config.toml
arch = "dit"
cond_dim = 256
mlp_ratio = 3
head_dim = 64
lr = 0.0025
Rows from block 7, named by matrix and row number. Rows with one number belong to one attention dimension. Each number is 500 + 50 x the weight over its row's rms, rounded and kept within 0 to 999. All counts start at 0. Numbers have three digits each. After the name is the row's rms in percent of the matrix's.
# q: attention query, key and value (stacked) (model.blocks.7.attn.qkv.weight, 384x128, the q third), inputs 0-127
# k: attention query, key and value (stacked) (model.blocks.7.attn.qkv.weight, 384x128, the k third), inputs 0-127
q.61 082:526527474520572590507510517508477504543541453596486489466476403545478477506449472522486519443449500464501503523531457513533502648509441421502448414507515482539512601641497478442539469441435516570431489406592443527510601496504502561538517505540509558494475537451559649432483525445496495506516429418520574441524482405465481501476439507474478449403556495500531428477519499437486547574577
q.62 079:477568530447522504484516524474459455486471522593476440527524535492517500457516546564402550531472551373475583547507578469532551470532494502490445522520492514499446557482520390469596527528455428530518511447534551500464402414441454507400566502579417497480470510612505503411517589496514473440464418598516464517445533478567545560497530418552472509448564552548540599555491445462473527538597
q.63 089:438519550496518456572549445463589566509444560559568544479464363546490480560475551464509540391534497529466429500552455449513664432506490442476438477450547462507534480467484517508431488489467548486548394519474489554480509514520543517541401564481574556435575525494491469495441478479499459473452491472595560521477549512453511549523472461551469520509535491586355473580556455478481455604499
q.64 102:499538483558524540475477491505519491476546429539476411490491591545514540483564464363520524513543469481515431441582477428545528591499423537532461553578484483527494464488451534516587542513526528516485469511469491544471624470557478485522457489573549508428490528546412514423476481428534478502534430518550438520523510595462535433437543442465573467503457466316533481363440525553480568493548
q.65 108:496521510512463508398556495595387480514470478491511549539466588473509439558485501551462561548505582422465412492536547512563439497512534429423574469571511407431460535540456458541548444520515511435475574429544541591462529541474495490479515525520524476538584484437527420533478436548573557515488464498391410482443522550539509420568561520452598485457552592525452548461541463500563520460573
q.66 110:585525497561600580458494530613507449554456512524551540527475464459487530493427447535540520503414491454522545510487469440450454518520445387500480520447479501561545435573430483530426521492542559486410470551516561420448520472480601470543451399430587528549498518492511480469578503499459509518511593402520402491502566469490513399499486599489433516443497554563465607434557485531488537454495
q.67 120:437583521567455526486530527538524493468462396433499543486572512560579456544527499500509537474511572579529509490542423431494533523542446384436546461407501473481575468511492541548434453467472481416573429322478515450413501531514472560509556530554539482519470509500473514559415450522497529549565445488540518485515475487595429542475456444431541516527529526487389403573540536462548430496527
q.68 111:435508476492409468438455540553509525577625472495509534481555390455532455426507463491424559508532508440552566415526560532486523418477525523447448544453558473445533484447525526472502457455491540500520504550492572519472511462529596471525539621421540406448472543449514515524564462576535536509580430544512530525354432581514490461496523514480496461505452535466384540483437429528568536481581
q.69 114:488448501475540537521441432452563502510451412512553471474494534452502483572511584518489572515445473498590549538451578529461522451441440418601482442493623563523470467520506540458481556585454589522519518505536469494440474367470477497533474436421479574546419470592476402504478553485483482492444432497432534445496426472449539496510494587494407544439463553496462506578582520572487475574541
q.70 115:561591565502413469562438525483435390507467462459586564597490531517502432498473528487516419533480438476501538443514502462555369511535507523474520482477497518509483484604528527497565600483543446524541502537540497445533497480539488513462471517619614513516421485456509478479441424480381535585533547525481505434492564561455581495427489477470434561576523399492494512489518493540454455396430
q.71 113:424587431433487487486502451478531453462427482466528488530477437493523450459501494439498527564362569538542482569549598481571539520465445499552450474480510434553496522507501466542569527431538563481479512558571407551567501508459600498609443538553561496483517593463447453476521439461588549461482453554443568514549502561448478593418483561544495479484569491522443467443451452479526594502406
q.72 116:482501569495488585471483536480480499454553499478459609613451496498489530529420378495529467547494512525500399548435481485562533392411470491458502473560522505577452565515519599502497458484610525528410477511531518480489506491424445580585484583530415427455386481430504457520562505493499470487444397493387563499492534593472527537510521471490546480599534503461507486495456490480437576506538
q.73 115:514554515574386562417569497415548493466401597469519492498573545466499526542533480469468543492472546453534580548523501471521549522532429445631506455428480426501481480486457510456524535592492438478533522508462510566455428573455515488551494582411473510504428515488522470551546423498504494425508571502471543450502470520386486513456568531493415511403588574545577521417531482436486491433568
q.74 100:587518615448489492554439450436497536470502467407440401512512584471466524527478513481504604480492451490538496531550505469545619539496616384520503528478472470512468507494497536547619516523488493467422489448527478464467493476479549514386507490569498515508435475548447611510533523518441413389564472474515473519548529527448617531529509496492450502455618535476549490536501591579537536569505
q.75 105:437484511625528494495487465546452472458460450500352494542589470507512518438519506453498533551509505562495554566554444492549517602494485433491492424527448487408464440540503510527516470534474489520461557476570489542495540491500501472532583537507568535463529533568588614369427530502456589566490483592474409552457434529445422432509476535492435557517568457524514454524461472380479444456485
q.76 106:436497447514463491481457503560532525482543449484531474489441521510506526609621503590499473537534481554545510551427557462440445506424435524508552431527448480360493420458446638490562421543498521547500444517495463571486512496594478525482433524592614473506582486503503530507475501462569463503476586495602443453439469497502558455594507479486464480460557568540414456472480476415447528529485
q.77 110:448445504555549519570535600511505527538480502479578386387459441537464448607469492635521516460551514511536377533556563566550475385494550534620446494549465558462448464519493522513542509414548528500506477413476483536511454417521488447549549514444511423522607486472473456544513485495474579586463432484532456477462442452490553459468451467471515533496477548449439545474568470494506467455528
q.78 148:549542521528555549471553563484515451480435457421476450561519493453489561511485427548419553561487520486598496536516458478503593474499561498558534542516484511488427573436475415512538467537456477510512485540462550426406471568417516488487523468561501370634443494562438404529485492541538411474469449464416438441450579537508566527472439465464541461467540534575519531534415623521523481482477
q.79 114:564459496441454562458480472557440542563442509471543514496559517475487480494496418510558521485475519548503465422421529546444518454488477564547492516457574567548445572504437427489435488453509540463526549523415589495476532569433516475510464476470465416466482560474514456591583553541499540519402614501457482563550557469428491473586493387521525471502468449434437482465551603512532376438606
q.80 112:509517501405489537530543448475458520414484520431533418505437566538532474519472453529512515538562534498446508460478507623525491532581458546520493509410537571476577480517542507468441550488473509439464470494557525486549490443354497511462506524543472516511469573519506510525522495487478466443437545379448531569486481470495559576407505564467474472433336552529365422479514382504449478573532
q.81 103:493558462420494503533462454429470561552516473554557476483453472505570527618447539489403492577486491456498529496415651453498493484565506439553469579488506537471552551473475493420456478482487555414403604434564523443447558443548581480503486408493507459554386492498506400510498459490394536527474545503463563525547507484574531488459576512595546488433537525502468507449530505565457467510531
q.82 103:553497512621511454491515559503551435471476577508468533495514427465488498483574479456604538520530476503477557527606452525526492551497469445502483402604494576505529453464551578568525510450520535510458518488498535529477470442472472532459447600393453444386518513486459476528482495548544485433454385485521490457594489526485558484462445459499545444365650432516410504524439490473524501557466
q.83 110:472514481615514511538535471465463484466417471520461528540424525529489504459429615461525509521483440530512526464509554431488494532425518443512521414455424505535555552467457451478575541526410494513406478447630557468542458484468538505503429620568541519569531532440505492490496507487488540453546504466470525489355450461469483532444565571539591522572478530599520503576570586472413504466426
q.84 113:555516560523548562503592541547469420531443603500511564515459502422512527495491548498543412578441424425393484480471495536569560547492501576397511586472494492482442553498540390481513428536523467489502558398484523393482472511501376554490490523519511460539455520502397503555489528429594488461499555575472485479442473493466489518451493638442520518482476432539469504475586558477463541492474
q.85 113:434459420519458511462630475495566473523508512508545408506576541499503437526491492574511485575652511494448481519499504540473495479492561484462475438488487509557483576610392550487492487402519479480494452470516514524475435502503483555516473407560541509397444516525409472626419471535484489456421490529532473519571557544620522475547492507523527376499550481536557497437522526531443556587511
q.86 101:428491562492496543471555506470463509544467529481561474449405526462525509413567487550516519515569452538549514478502514557571424520465511588488455489489439489499439434531439549489635526471447563575484488460490434406472460411506488421448545487475433495532477515504470411536598500458537580490561568481427540363575510478436397444526567543478441433527518490408502458472541547537482597525506
q.87 107:601549497398430514547441456525539459461553525572440464446474428492521498421441534404558418556397448454512496540612570546506485575530448556484560409536475501528480531539519499441492483478515467514447474478520610485478475575440558428464539594469523521448489455494511506513521539496556578497461572424526466469490440462417579575484487506426394521580557522571480468550564459482490490477471
q.88 115:488516537553481529390560510600450580477503524420447504481446531437500526489444556472523477595470602528499551511498496437469573518550514460395533430470567478534537540491489416467516552470576484494548533470459477367430527441455524599478566557469524520522513555524553472517469503454406516452471591595472440493392513480567406481513515441524540483478565490507583464437585570504540491493566
q.89 121:421428656576586493457384452599510559497466578507521589540467521474538504539450530558461446476499498535499447505511394444520489476377468509433483454458574529396490430506484543579523616430421578441510536525562528436508469560566446475562535505435491497488493519450457532492466483529529506500497559508531458478486504560480486533468480521455489462500583483594501490567462428554444492550532
q.90 103:577400397538410476503492535502558432542474521484560536462465488520474482496529500430531409470509525519493562481509519526455528530521534497457492523519552408405351445487483458483577386488488493459483574506465494598487513549462536480516536424580565498491556525541533508497579564481595560510419532475438544465501552570432485470554514564521481585492475584490558545489527499464562359408503
q.91 099:495581504453519503583491595517424442441488599546503501480625428520551474492548466481452483534537489564472489495403503499543564511458513440418400564545433483576477571463470488476487474522481477535532502539545525513517494498468559458525502429464470472492456555500581517494545485479452499497523551625471477511529518481516483342516442506522559538361574568508484529571484485464523680497506
q.92 115:543512557490525466448546539501526591506453472503508432529491542517521523459498441437515369532468473530468537485486525469497414586462512586559463537543494469543432365490376581536464459478516445449543449502527468484492472519577467540456467545523552534533531567555486479434544429533509476528498557643509413529476501568467386499605534502511511477523518418491481466479476451394439567507378
q.93 117:486507613479529464454550532548505452501518520491543551463475486440486485461519510529483551551343545447402591574503545555497597609552521509415478521484535550568530503459482455488516613535533503462384601566520531448446476460416528520513511526564445544528554568475470391545461460519566507460473558525407427448499472467476587527425444579519491481521532471528511532524428461529511450520461
q.94 107:518517511520509473442573563524573396521469581497418516484418499483464414440515557503519478492423474497467506402509433544548444545470486543516461450555376478532487439452477443460567569505444550506414497491574460511514423469556463484466451474482461499557365455482531606565504472466603456558570513535407529479511596535475478559509535519430427573517572492445477535473586548500434477493512
q.95 114:493540480634485476475431390503418489482572494434426408530455559576548504417573509574459468510493517520506541510547545561451586537527402417524553436489487531546519383517458450535507575460431461592397523467451496483485465552566463581476555490529487496439528463489526545488561458471531509541530471556546501480505586538468464478558479501480518407529521507447447471561423511412528437538581
q.96 124:488525475504442452566501446462508496450477448547511438501484489505507506522532499430536399475452425433542451419583607543550465516458436504637412602578514443507639539509529523458479501534471490498482503461436470477543464537491476588448495516490498570434566522540524413440460449441559524470510504499472522502495558488426582501423458471443473631442551493488403556503475583444476521569456
q.97 109:464573499555520423512487555546424619495484386466529609482516482481498473543469549586483531440507544499580537557517563550467521494578455516279473584512515553539611501501560394483489451485499459519535497490601435508526444515495514492532495489523426495507556505454436524471542476530476507447434482505497528537518534441537416558533480603489524535497580495510421569486510501467544492556552
q.98 106:513496486529550462497402541477490513448471412509530457371539540451481491381458494444509565443580439487562568549522503520444540565535473522588491510543531523433457450440515443522557472488496527482611516593508405461456577498524522480489548424529483524536532561446523545433603469524504407498484442415564590432452486500446531542482493469577458502489507575484467442478531465611586450540554
q.99 109:509510578561575589490525536505490568536426623535579427529610515373488428539464523465538578503586449389594434558497504544539448524440529593511549531489594517490516454493445466501489512417520483547538465571527508520523407392488591492475452576488546531498544494466493541458440489515496464474514469425542504527487501515404427496446572513481469486421498547472444415518530485514521457513494
q.100 123:460442438491443413489388452572501500511549506516467583626574489547509526505509431522516513493459462460520525509550473540544548392442458549504511499519456450495452469450523561506524559525473476503478538527434493532495504465518390445387515542500454463532561491486539447434575489507523488553475448516487473540333501557588489469506523393593429525614424558448488560534580483546508433550499
q.101 116:488545530472515522508601530453536388452501581452432504461559446603475505496551505483446512621543498413555421567546504450607485513446519561525463477391461410457522574418470505513470612399541546445439500555477513514523452516496487463522490482472550463492606609448429526520513532498503425382515493498539543494475572510517456460552483488480576473476531587549467520479481496535435534522466
q.102 117:574504524517508565479476435479473650485542469537521394423481511492424532521538517419427528448530547566439543526437516570435482494500553483611481590562617553497480437453462476552457486557482585462484504444484453449488490483515530568453563443448445502530454510486413442571499606428522529536509498531482554486412572464484523533427472537519390500431453523450586486492464479543566526463495
q.103 104:463491504530562479489445448526479501469495520490452596516498410501488610477442510477525504535539483498554626550434594483451501547544490483445578456432580560524476445439541460507531493420504476576506600561552517449505486593541559540541453348487594514525453550512410486478481442446469504426501438518459549457412450572451526415454453410415469516530536550518515467458493517524551542442499
q.104 108:552537466605418499480510539407500413468457438537543523399508456507465549490518520484539494489519533460589587479500514505399529588436546483481576435422512532533527498472474473566440419492569455450457476413491511524481592498602453478474512491504501595528461439480487496471516518466407430535483514589507405618513525492527426479535458487419380550454456502478565412516493575526479446515531
q.105 102:493529491547477570495524456486508442494484477443442446474486543567519448528420447610463451572602508477557502554540429445474483422460423535580467533595425510374619509433504489544494477570544490474457461506522564465482496510492479400437532545584578426565518514585570547472435474518436463422580439513482410496510509474506494461493422523496559492464499511533489572591487455443443545477532
q.106 108:573463473431473532484543560449521504501477597540370519481626515522546536517496423481521470554490595466463485442459520465578409453534554485438491556548506589472459507478560407636440463421565487560528472533484408515483477496489507501452492498507516491519544461587478478472589550547511471420462514468470394431519568499469531421562526565424503588581563543575466494488533517488484464532489
q.107 107:523565488543376451555446417519571476471490456540542468433537455595459486391578526511498543421518532511523507474410502487556518553553495551512477583514511565454483450475542509495525512483396579493527487515496613463559527464559493564475442520517486576472380430557594585449484512585519471500558495507592454549501500479432544586514443487417472512474591514424529484497469455506471602476488
q.108 116:557482536488450450576485538521468512503563511576535520464410538562509527491488522503496453553550442523497523367365487529474450384439496450618560555399428474484373426491521535500465450481529435505617546527461574540477565552469510517511497457493516511513449481521520456454595520497527424510500402543530442475510463566479368480452463532504442444473533557489465509520460517457583454491503
q.109 107:514471402548536444447603520553492516450522545572509563457465499489499466495548551446497576570566407537434463414523544513561550470520457467465491487484455460505509515512446517436464547483360590481416631392565455444510406536555520495492457503520362482534484544515506486460516544556481491490570369537474510519546540556480444397494501581523496517506413481462514505475478482471503570530482
q.110 118:463528476496420482484480557572542527515425497543466603572497457494455490479592456474537543530492577518429585424549458453498468543443508531478477538505492433513463512449538554486474605513501505402501475555477454444501455580519582559610454444528601527500409478376443527594478545524541477473580451541418477484498444502535509587525574460568460472440507570477565447567548510576558453487508
q.111 106:507382564555525489494440517487438516521581452537497542559522521498468578513496455534498433504573490526448481479479529469531484392519485507415477561509616574482471563510423573485485543504517469450575465497509465501491493571502407528496540491518515389421450519482569491541404526399461593558538509533445576535615448511580500480546498346525492428465555543561538583489498513430460513511517
q.112 116:468467536457529486520492469408531620503578558492525466615490490483551506554534467579580474447498520467494482446573570551512516557481470456441506589520613507574471437511505515446468432459540600531639515499588434543558519469534427503568549500549508500410548503427539515467503602504478507482516504542502502479517490456466517459512477471508518594553560470457462461579478504493321517526449
q.113 102:418622508442550521499531561498486434472366501408483445536588553535428552476476578458524514444570489440550502478537486530473522519576451534538438480537470655576540442517554429514551516497479528450532450466469389452508493456511551544479528522525557457548498535555510551440595503463474437523467476380504470471464510561587544529538444432566559462513517441437463533529506525436557469506478
k.61 080:460469508490427557500505505497449432541479415497415512551500564484547447445394612507439472562511409501482544425572527615493441490546520475610493546531460524537538474463623511452601581573552415507392493489548409443565516444457533522504467476520492550501477436489494519573528505467434409473523471533462483475413538437548420572536505540453491565491490520485463465511521517524549503495588
k.62 072:502458583514539534495570486598518427492485488442445478408543483427506505600484612521506518430473533491547504580477565524469528445511455615472451553610546614441534462471505497488513547516478540487442546576466387434486493451435498510561445493447520467485518466449449511510441516465495522473435528508480494423565506503561618526451562626465590439511479434460512445424487506521509442523431
k.63 087:429378496572513495460482551580553581463492477541476468549501571557487388509519534490538494469584476586493503493493452619489445528418412441421456461460515455411469438415537630506448527470497544411542516424434511503543512567509504494519511503514407466478500452535446490574453517591534524477425493526520500577583513545463415528524452553536503476526518487403453465515458428473531484570492
k.64 095:539589515469554486475511500557426492456452544506500521523473466491539480439509594427520520505480487535445373559527502539535524565458465565444430512553480550499514445503487538546495405466468478497486567560507520526424528458521546557535467577554471529384575551474597502350446485444512377581532477517516594510477502616472543490501462464432592471448594471468434515548498537520446578516499
k.65 103:558485432481461540419507575577528499502476489547476469455542518468532505588407565550513530515542479487559404552533558539521532503499450497317584502477495475419409564558485545528549461489565563438388619516540559501476413496417499475593416513547479461531503469416494515540504536480494506521444531506528439541439460584598503553454558531489490545484465517478521567545516499534469494421489
k.66 104:498445567518486548517465519505503462548469505479427565480548436445446457494435543453542419535503574528625548512499538519518467511478440560517390396489591642537511488528550495603516569489538560560484531612513535468500521507511584400530403446475529502531398462510511503443520422455431416545505525511519430481555536480458552387442480576565488474468495486473463530459541461505472523443474
k.67 115:488571523648445427541493517495559479429475464393551482522393518529565394587476514513552495486516545526589493459537474413508521505609434486512579492465426450451594537533506442513529474474479578439535447528453512460478491580493446584576508545521540554562531527441461512536464463472553534490474502546558464515447457539509445516466454451398471436531531498547441397553462511392530496528494
k.68 115:378422457528456502432436483592514512554533463506555507372450457513524472504532477557450570503627490563509518503423498506510530460472499471268448551495461497509494476470503520492511528417512539408525526513448583538473450435568503537480478568397481534510488587443552541494497508549575486511516518529565467451515586492489486476607481468458464563469526516517472527532507466563554515484563
k.69 119:453496502569521524528398409447573599528470552543507526472438452433439539592517535572481593521406537464535559489483508518471486495462495429737532495490559492538502441551548529457527481492441585528431508454560530482437555480493498517538471438455514497501444480534416475462529526486464544488576437422503506501488431427429544512446559548518448499490511544481532523485472515542483532623513
k.70 109:558465566512422492545499490470469434596496438501499491546488553431528439529510538508563479517478414406491553472484563455505349561557449521491556519519525551497529441548462466520542483538518415514523493564545523497569570561474437561481479483476618512541429495466534560480443523452508416525643484437498436409520512483474526609494539489481547529567541493487524512498525617487475395386508
k.71 117:497666501499471486443565530544544503511419500447514490454539482460521414454513515468494590599489508490498547498538648488562468533472482421565393571542535504539487525480472497502504521543539469485454573531584512479599397459393527534576432456546507490520476609381508476444467572405529460391518531498425491431461482542492554509469507500503552544443486543530480504507493461494491520545457
k.72 119:527543486526474461461517478456538447455509517452443493580519509507567453454478471563524536556473541495542374412541569494566475455399405494432517463580486576540452522503496576529501519559577485495582476482505546593515496439409433462516471544488439399461371538405516482499473566475537475497544421512456468514608558534427546511535555406487541496502547490525399514586482555480488493563546
k.73 116:499509411433458447469451434394512471511437533437480522523516576491547530459485588529504555486516565477506565492519553543520517539494433465737519515501497388535459510502424516459493541521508563555464467549493577525517475539427498489508468512503428594452517480492530517536499541502526505510516614479514438500526452512431453485509584491515490572384426547551392513540464468480461462392505
k.74 098:510548428512498556570526457414457528430509531533514419500507536533409554495532536455430529550533507454551517535462519549512568515491625514408549511464569505576556479615562362585494557510432488564515439481544414453431529460488493605525558501550425537566489467526466471442585566558482451495456414490469577530458567500508447582504455522490529454565461499466536452514450530523479433545498
k.75 107:530392507525463412490447479576500483435485464520491506448434546555556449485451508440483517476533485563456518504582512472457442606427483414478510414529460406544407463561504570621602498526502474549500474453569533496494487603524524566587547511570553558447608549564575450430444412490492471538445582508532412488489529531496422471497457515476500544517543490531507508490481435424538479512457
k.76 107:461527520604509540488503535484497514554457502489503516472520466528425534512465522585557470514510462522615472518526523467485452474442518544402546519543600477439507434437509591466534466579518390557572468556517576480478388522522477431530506443587550530479611468526538476459555460439576492544552474541519493504491440562488465455531448527442529462472611547506501422562667442437453503482451
k.77 115:544421578528553499445590463554442565509531556483496427443452472494410450585537434532421496481555555512517420552491471516535466393552581415712448500512551453412471494510504521513554487458523577555452492457523539500517552440522491570498496511506514448520586486463488456540511539503571509521494445503518471423502527550564438384457533542507516443534445551455539520440516550450557490494531
k.78 134:491544535514544627491498529471510434525452516453466487545555650464454467494436500515488610564525499492542495542507502491565561490531560460665504524497449523497463553424475413560612525513510475552435545554466479458436505499415452490518551466590470390572446507597465479487461584535456447429522505434413468520474510519476513536525401405469547503542482529474526528505548540523497542447490
k.79 119:523443462489487448468500563487583481508539501552574492537538493474445506481476437583513463475433524505548456467427504558444426500629514537658511509517623538572529585451475501476384459472445527474511541458351577515468573526465588481516535441452502457483447535411578479573541513523481518564444497442449468582509538420517498525492574467529521474486453541447554457487547498563511530456515
k.80 103:485542535518507523534505502455559506508501478452424415456527476509463534456528466453455513497459548439491564552457400597639492488614457554502571496439527482456484510508479428489488536474468537376463474459591521443522497455402466503501519508512390571511458575563482467582514473509520459461559448454499493555512546476514407533457499503488490427444497512439536473537577351497544466641563
k.81 112:519459489453511587516533414428532514523497447471462528416492470476542538516464576546432542538492605459448564457496588504500449494594494466450453591443604491494431469519461414418476479492421664439486566476574487530463559496487470470484441506463566492518500481429497514463509564475412567458493485427536491556489551433569548499540462519551534554572415552533496529525512492599424554523557
k.82 116:513513589576570482453592453515536513429535541494522515484536501481460498518494489437583459461497496484524487539533453515542483497466552361630485502518517429547520456529590574592479583498541465456543437498448467524444489454478404499550422568545415532442540479473545441524538440618504460422536513565527532497530475620441490428465373495459388450451462508517473501499513538458531481544503
k.83 114:453488496546514562565522565454465436514464407444516479564524484452504459472489505492492479526482473392580509585566545446486453596388492468620468455490428461549545506444527460473601541513486477523456479511594505464551522413440555441552513562585540505570532479427539534500486554399466587460504527443525476498582508425483516622488542510456473598532553556491493505540577478469462500471412
k.84 117:582563504470520578495560561505432440521456539464490537410473436516554501473490555543524475559401549516438496443466481597601495507481504468610506499395477385460415545508464364451500582417533509459424621426471506503454476467535477457543505509540432525564452516601481504551455547486499471456575540500420512445540471460540475472419512557441566503521484497525551458491542524500463478486449
k.85 121:545558609505562483453527518421466544481482536472455447510472533488414489521528456558534427573488529495576517595481409531507514467587599375420514491493532566523577520633529482456496479473521436496471520505495422508437536489498523419472517528551573465552511516491549533504534482541494425361446438552515465550446442557570471459529505518517596449453469501499417515539460438459410592501512
k.86 105:548517503523544559425557504405455590538465558442517443453451572402531527514471494434515509519470454501469485514447517543551522525495501463431496461462593498537449492449358517448588564464420581501566549486492540508410489415537507561452569576543483446512484549500468531511594534509551405471515517552547516341448462527491527502489590509495551419451472572441449540445567525460472532494521
k.87 106:565504554497460562482517433565511415447501536497483491474516462502439535401485426446536467576402541452552523478455436429622446596579585505485566440509514466497512570524619455451515515517575428548472563476487524475502449437432469602450501593571455536495457507497541526436548513509491517542528590496518452415499595440431565422478532529489476490506497511485554457471587404464504485504510
k.88 110:455502558525550446418421511543447442471462494467452504585580473527521586492499584452512511425399592460520528493463508475432525525519455410363545493412486536505536545490453451518512506514535499437474572416456554469421569486477455491509644563513499527520549537500490493461553523476459506512359544590503473457484414466593453465489537479542517487492433491441533486586531579479466451485564
k.89 109:525358569527606447467453512542449478437484613445586511620392531549498475483487582531536509526516424502497485552429495482471399375395495563454524447481556499489506469483492528604480596488452602474557585535524482485530423475515509467533470409483456534536491486528456464504480498571478546507552489503498520405448481507562435478460514535448468452491472555527452488542470457544495488574533
k.90 103:571495452431464591545536565462544495445441584553546424367535523480407493417608450506574516548527492468464567509471548588466531482540557531554474502499450482485401533533424446459523444493502463433448587497530593591446525617455539499530487555495526544499532497528504427489548498477569518505449550510471474448529518498523509493463538578485459538467574513515594553388523521573525475464427
k.91 103:519457392542515625539588465553566542475490506443372504549526444577536525450457553518566538519565564476492510499527488524494508556468539402349444514432451494528479605460500530521488529461514489504467559459464469502500542569529567472523453426538470467478459571516480519467536600480464459417523507551552471472559540512520429465557398556558557405459425526573517501421473504484462551446524
k.92 112:452534503518487438424510513422408485494450461508489534538438494488533470461510467563547441509455416641419541510510521502535461568462493541558462581527509505496480421461397599609548487530514495552612436468527435472512540505541495531479478454624538515464504549529490521420545481493488512541497549608493421571456528494575437515511545449520446555583505514435486452499513446401481536397416
k.93 133:561551514503564572470544458562499444512499510483476520545461474427451524430451568510487558526327523458467586547529538614542528556564488460297456457438557466546459494459491444478503570525576477487407596523483511456468472440423451496548464512501457459514450557550462469519397567485478493435491528545485502436481528529463530533436484550540473522477435468500530553498603512525494481528459
k.94 110:575529468534482432403559494517423455527465509480522532493507508522446493426552499474508479493509457424469477462479461440513584561422483534657468436475442518549403456514478517533531508554373548506519546497504468464464470462658461530543434532529472511501497437527566510572546559522530457481608552560522468478485499603436435547526522564475457496559460391526531543462589481422478476519576
k.95 114:482512509467455431505471450548469551415573392446502462453479570537574462461538450576436495545461472560530508564497458580410555565510460512453557484457512535554529492478406525547497451570409466537504531467483545433436513488487534509466596523542454530505551439514618483560498442469547553525501627586515461450447511516510454512484378470461439474490551483481483515519558502462526458582652
k.96 134:534524439428452495531489390534536502480474501477465479419477463534550484566517537448515473498433457449578464464555591462584554479574511455814423525529502480500583528491552507461528488511521466479453529504552482514503504463467487523482481510548438513498503571511520487507446581458454460520527566548490499511479498451486533503448459490492491559477469515465608541469610483515427471475460
k.97 117:478500462507506518483528557542535499462470553422538471442601530465486461530521473637525467456521505461572524471498532516434548467548378505238508504444533528493567546473549491414529514474546467471437452456558424427496527461543523598513491433451424583560462477501479540473537508490474495461530463485449532509531497449571468488501425547476530539486458523520582557459488538525556575547500
k.98 112:471481528458554503401557549476413545410532473491586433473525565471471510536523465438431591524576453507488568508527469521448516562598548602693490548433503517409471420513486464536612510534468469475470417516496481510443500453567603507479564486499504589494549555496392482429546517559487479495561524462521528451513521483470460512496482465544426443422531525490533477473515457539558462508510
k.99 104:566462574511564485509420514535470533564398461487559490473529504503419464533546498569506515423522439547582444488529443515482491510427570505460559472509510454468549534473500511568510569516561461564493457556487420462554594441534477473567434506530500581524521547443429551458515506587460426497523498323518512511469444449487518432502588549444471506395513487384500392503528481553542578477540
k.100 118:409507392397439471510425494617567478528580440577483486502419528525490494585537450542510572437514427497510495483581481526511525465428451555508461395511483472484447501461469518565502495548460503528473483497462507573502442535538436537397577517493449472498570491479569531469556502523530531596591433487514493470504546521576552508611534435558418498528531538430466564584557530533480418560451
k.101 118:462543405440501517506526519457395460481545628479429559505539527516491515466441494428446548561548500473537460502484496421554494399496567449563424500415465455496520509445484450546491493487516452456441522587508459539561430451503503460560446566600460454493567574435519520507486519512505410402494560438537494439527525637539519456499538526523552486470545491598475471529629498449408492542477
k.102 119:513479471481598564553463434495551637497534538489514457496462504452428514469526518436447519479445593545460532457525562571490524502521538577621561587482546487487452380485437549541472517429436582430499572423491440524452519409543508504509489510434470514525496487556499528562513527474559559518445484564440535567522407431538526459535537554545490523491446481545624492506427512601578491484543
k.103 103:477498499526536540503449548504492477489509453540508531513567497386510491518512596523454479595480525511572602512506501467511432558497474499623549449460550550551514515470555499500486463451503415481565570544572419520543566490490465462464487480439537438452527508536475431427526523452469471494496548471448564372521514501492394418625424483339514485426564522489558502548466591586563484493488
k.104 109:558472489572480495504470477337558544481544477487449471517505509560488459474426493467525430498524542566494606465452498501415523540502522452588557420417488494529522403461567467515431375500515465473414500460467498523509528540633478533553479482512557590527448407514491559496506478480500471515498425505519608611421575529486450452554533500443441562541597527471517410505499560495500479502477
k.105 106:440454518597487535524488557540455459558478398474359512629532538551568488544533474550477500551507507447505469476538514425543543406446487490636468501520470445398429478448481547548530498562511481453427393484530540468465452500504498551579445528565480484522576514560526515485412490533510437506440529496549410486453576501472536530479433493498578527495554574495486567476513418418435436496535
k.106 115:591544498417485514474582523434496488490484548555409463421432519514494541563512439412487491543487524472507493464493449482561488444553586494379506521523460423535498515508523497580432404407563521491440437479466460459434457531516489518495503359477484513460511464550411507475625524575527441379436572524428455480609530482507508445535516559425475564500507499473559531500545528499515537548570
k.107 106:476523447539450417622444522605502546571551470467491532567453485517426462415505506429516470536495458457461485387447486441433441511480473504502525552503553462525507409492647553509529485546441507509505471532493552511559481524558545482560456506540500563434418428582479553466529555611539495490541496577512550554515585547424439530533390453391450452513501480475477425484463485523533540473453
k.108 124:476489429522417510585498530468478459478549463548544530464449479539538555523518518481470478521584449588456517498436520558504503465491505483825500485473495493439416491543414570529512478469531474445496488473509576545490588524456497548444519420491551512471429503467470483528501440526525546504567479574517500472507549529537529460563484530434448535492449512513435432525508477510572538479549
k.109 107:532484477495585505493507479516460548431588464536554518447493477514480494499432466442464527498536474446533430501554503605531593561480397420593448541496411472526435522591462583472556491502425617420494612490515486526488562502589496546471452558488417485515535534490573567454553472561503535428449526486529555483474461525528428478464393564493529592533561457498389504527525469443457561513475
k.110 116:470541522470407438495527505522628411509500479515550461539491481517497441490518571470499577518516528478450527390470492445525515511435486486536493466557483475552502450487382534515522512423488539444528559593526411512470456504549577533507474499559567469482447524401424497612526485562588463474482517610462532464477475600520535585506559463566476468451526469594428415586571468579510420462513
k.111 109:480469491467565458563445462493569549494539516449541505611497492527521594582516457600547348459501518520526474531454484445449431459511490552307521486556486428471500485492445539487432489494552476427579544538479514575460557533521427522568558505491508388458495497490549439512512537471466533535523529488528524461503488509515476465461465423580638472520444454511509557545422512594501504433494
k.112 126:550469540528491433483441506379494505541564503543566482475421460512479491497555472584561431493453527574482475510511528557538428480510551498249516491580530586467528500487567529500530475492461454567492484480473424575558545463552509525588473400583486526456498473446412485480509488475504533516457555508426559486585444410453468521495428491468492488514486533490554491534555513499467540604472
k.113 110:489478550561507486477516575491464513430497473459526461483541546464446491469579453475484541434482480594541495543518365422486453523549452475669470546510460402519574496511561467521555571508427503472571422446480438430484515483539535542497528471494494514538553509533448514463609438499546475586538465572502478543473497548584442544514447436546530443474442398399499530428494606547507458516573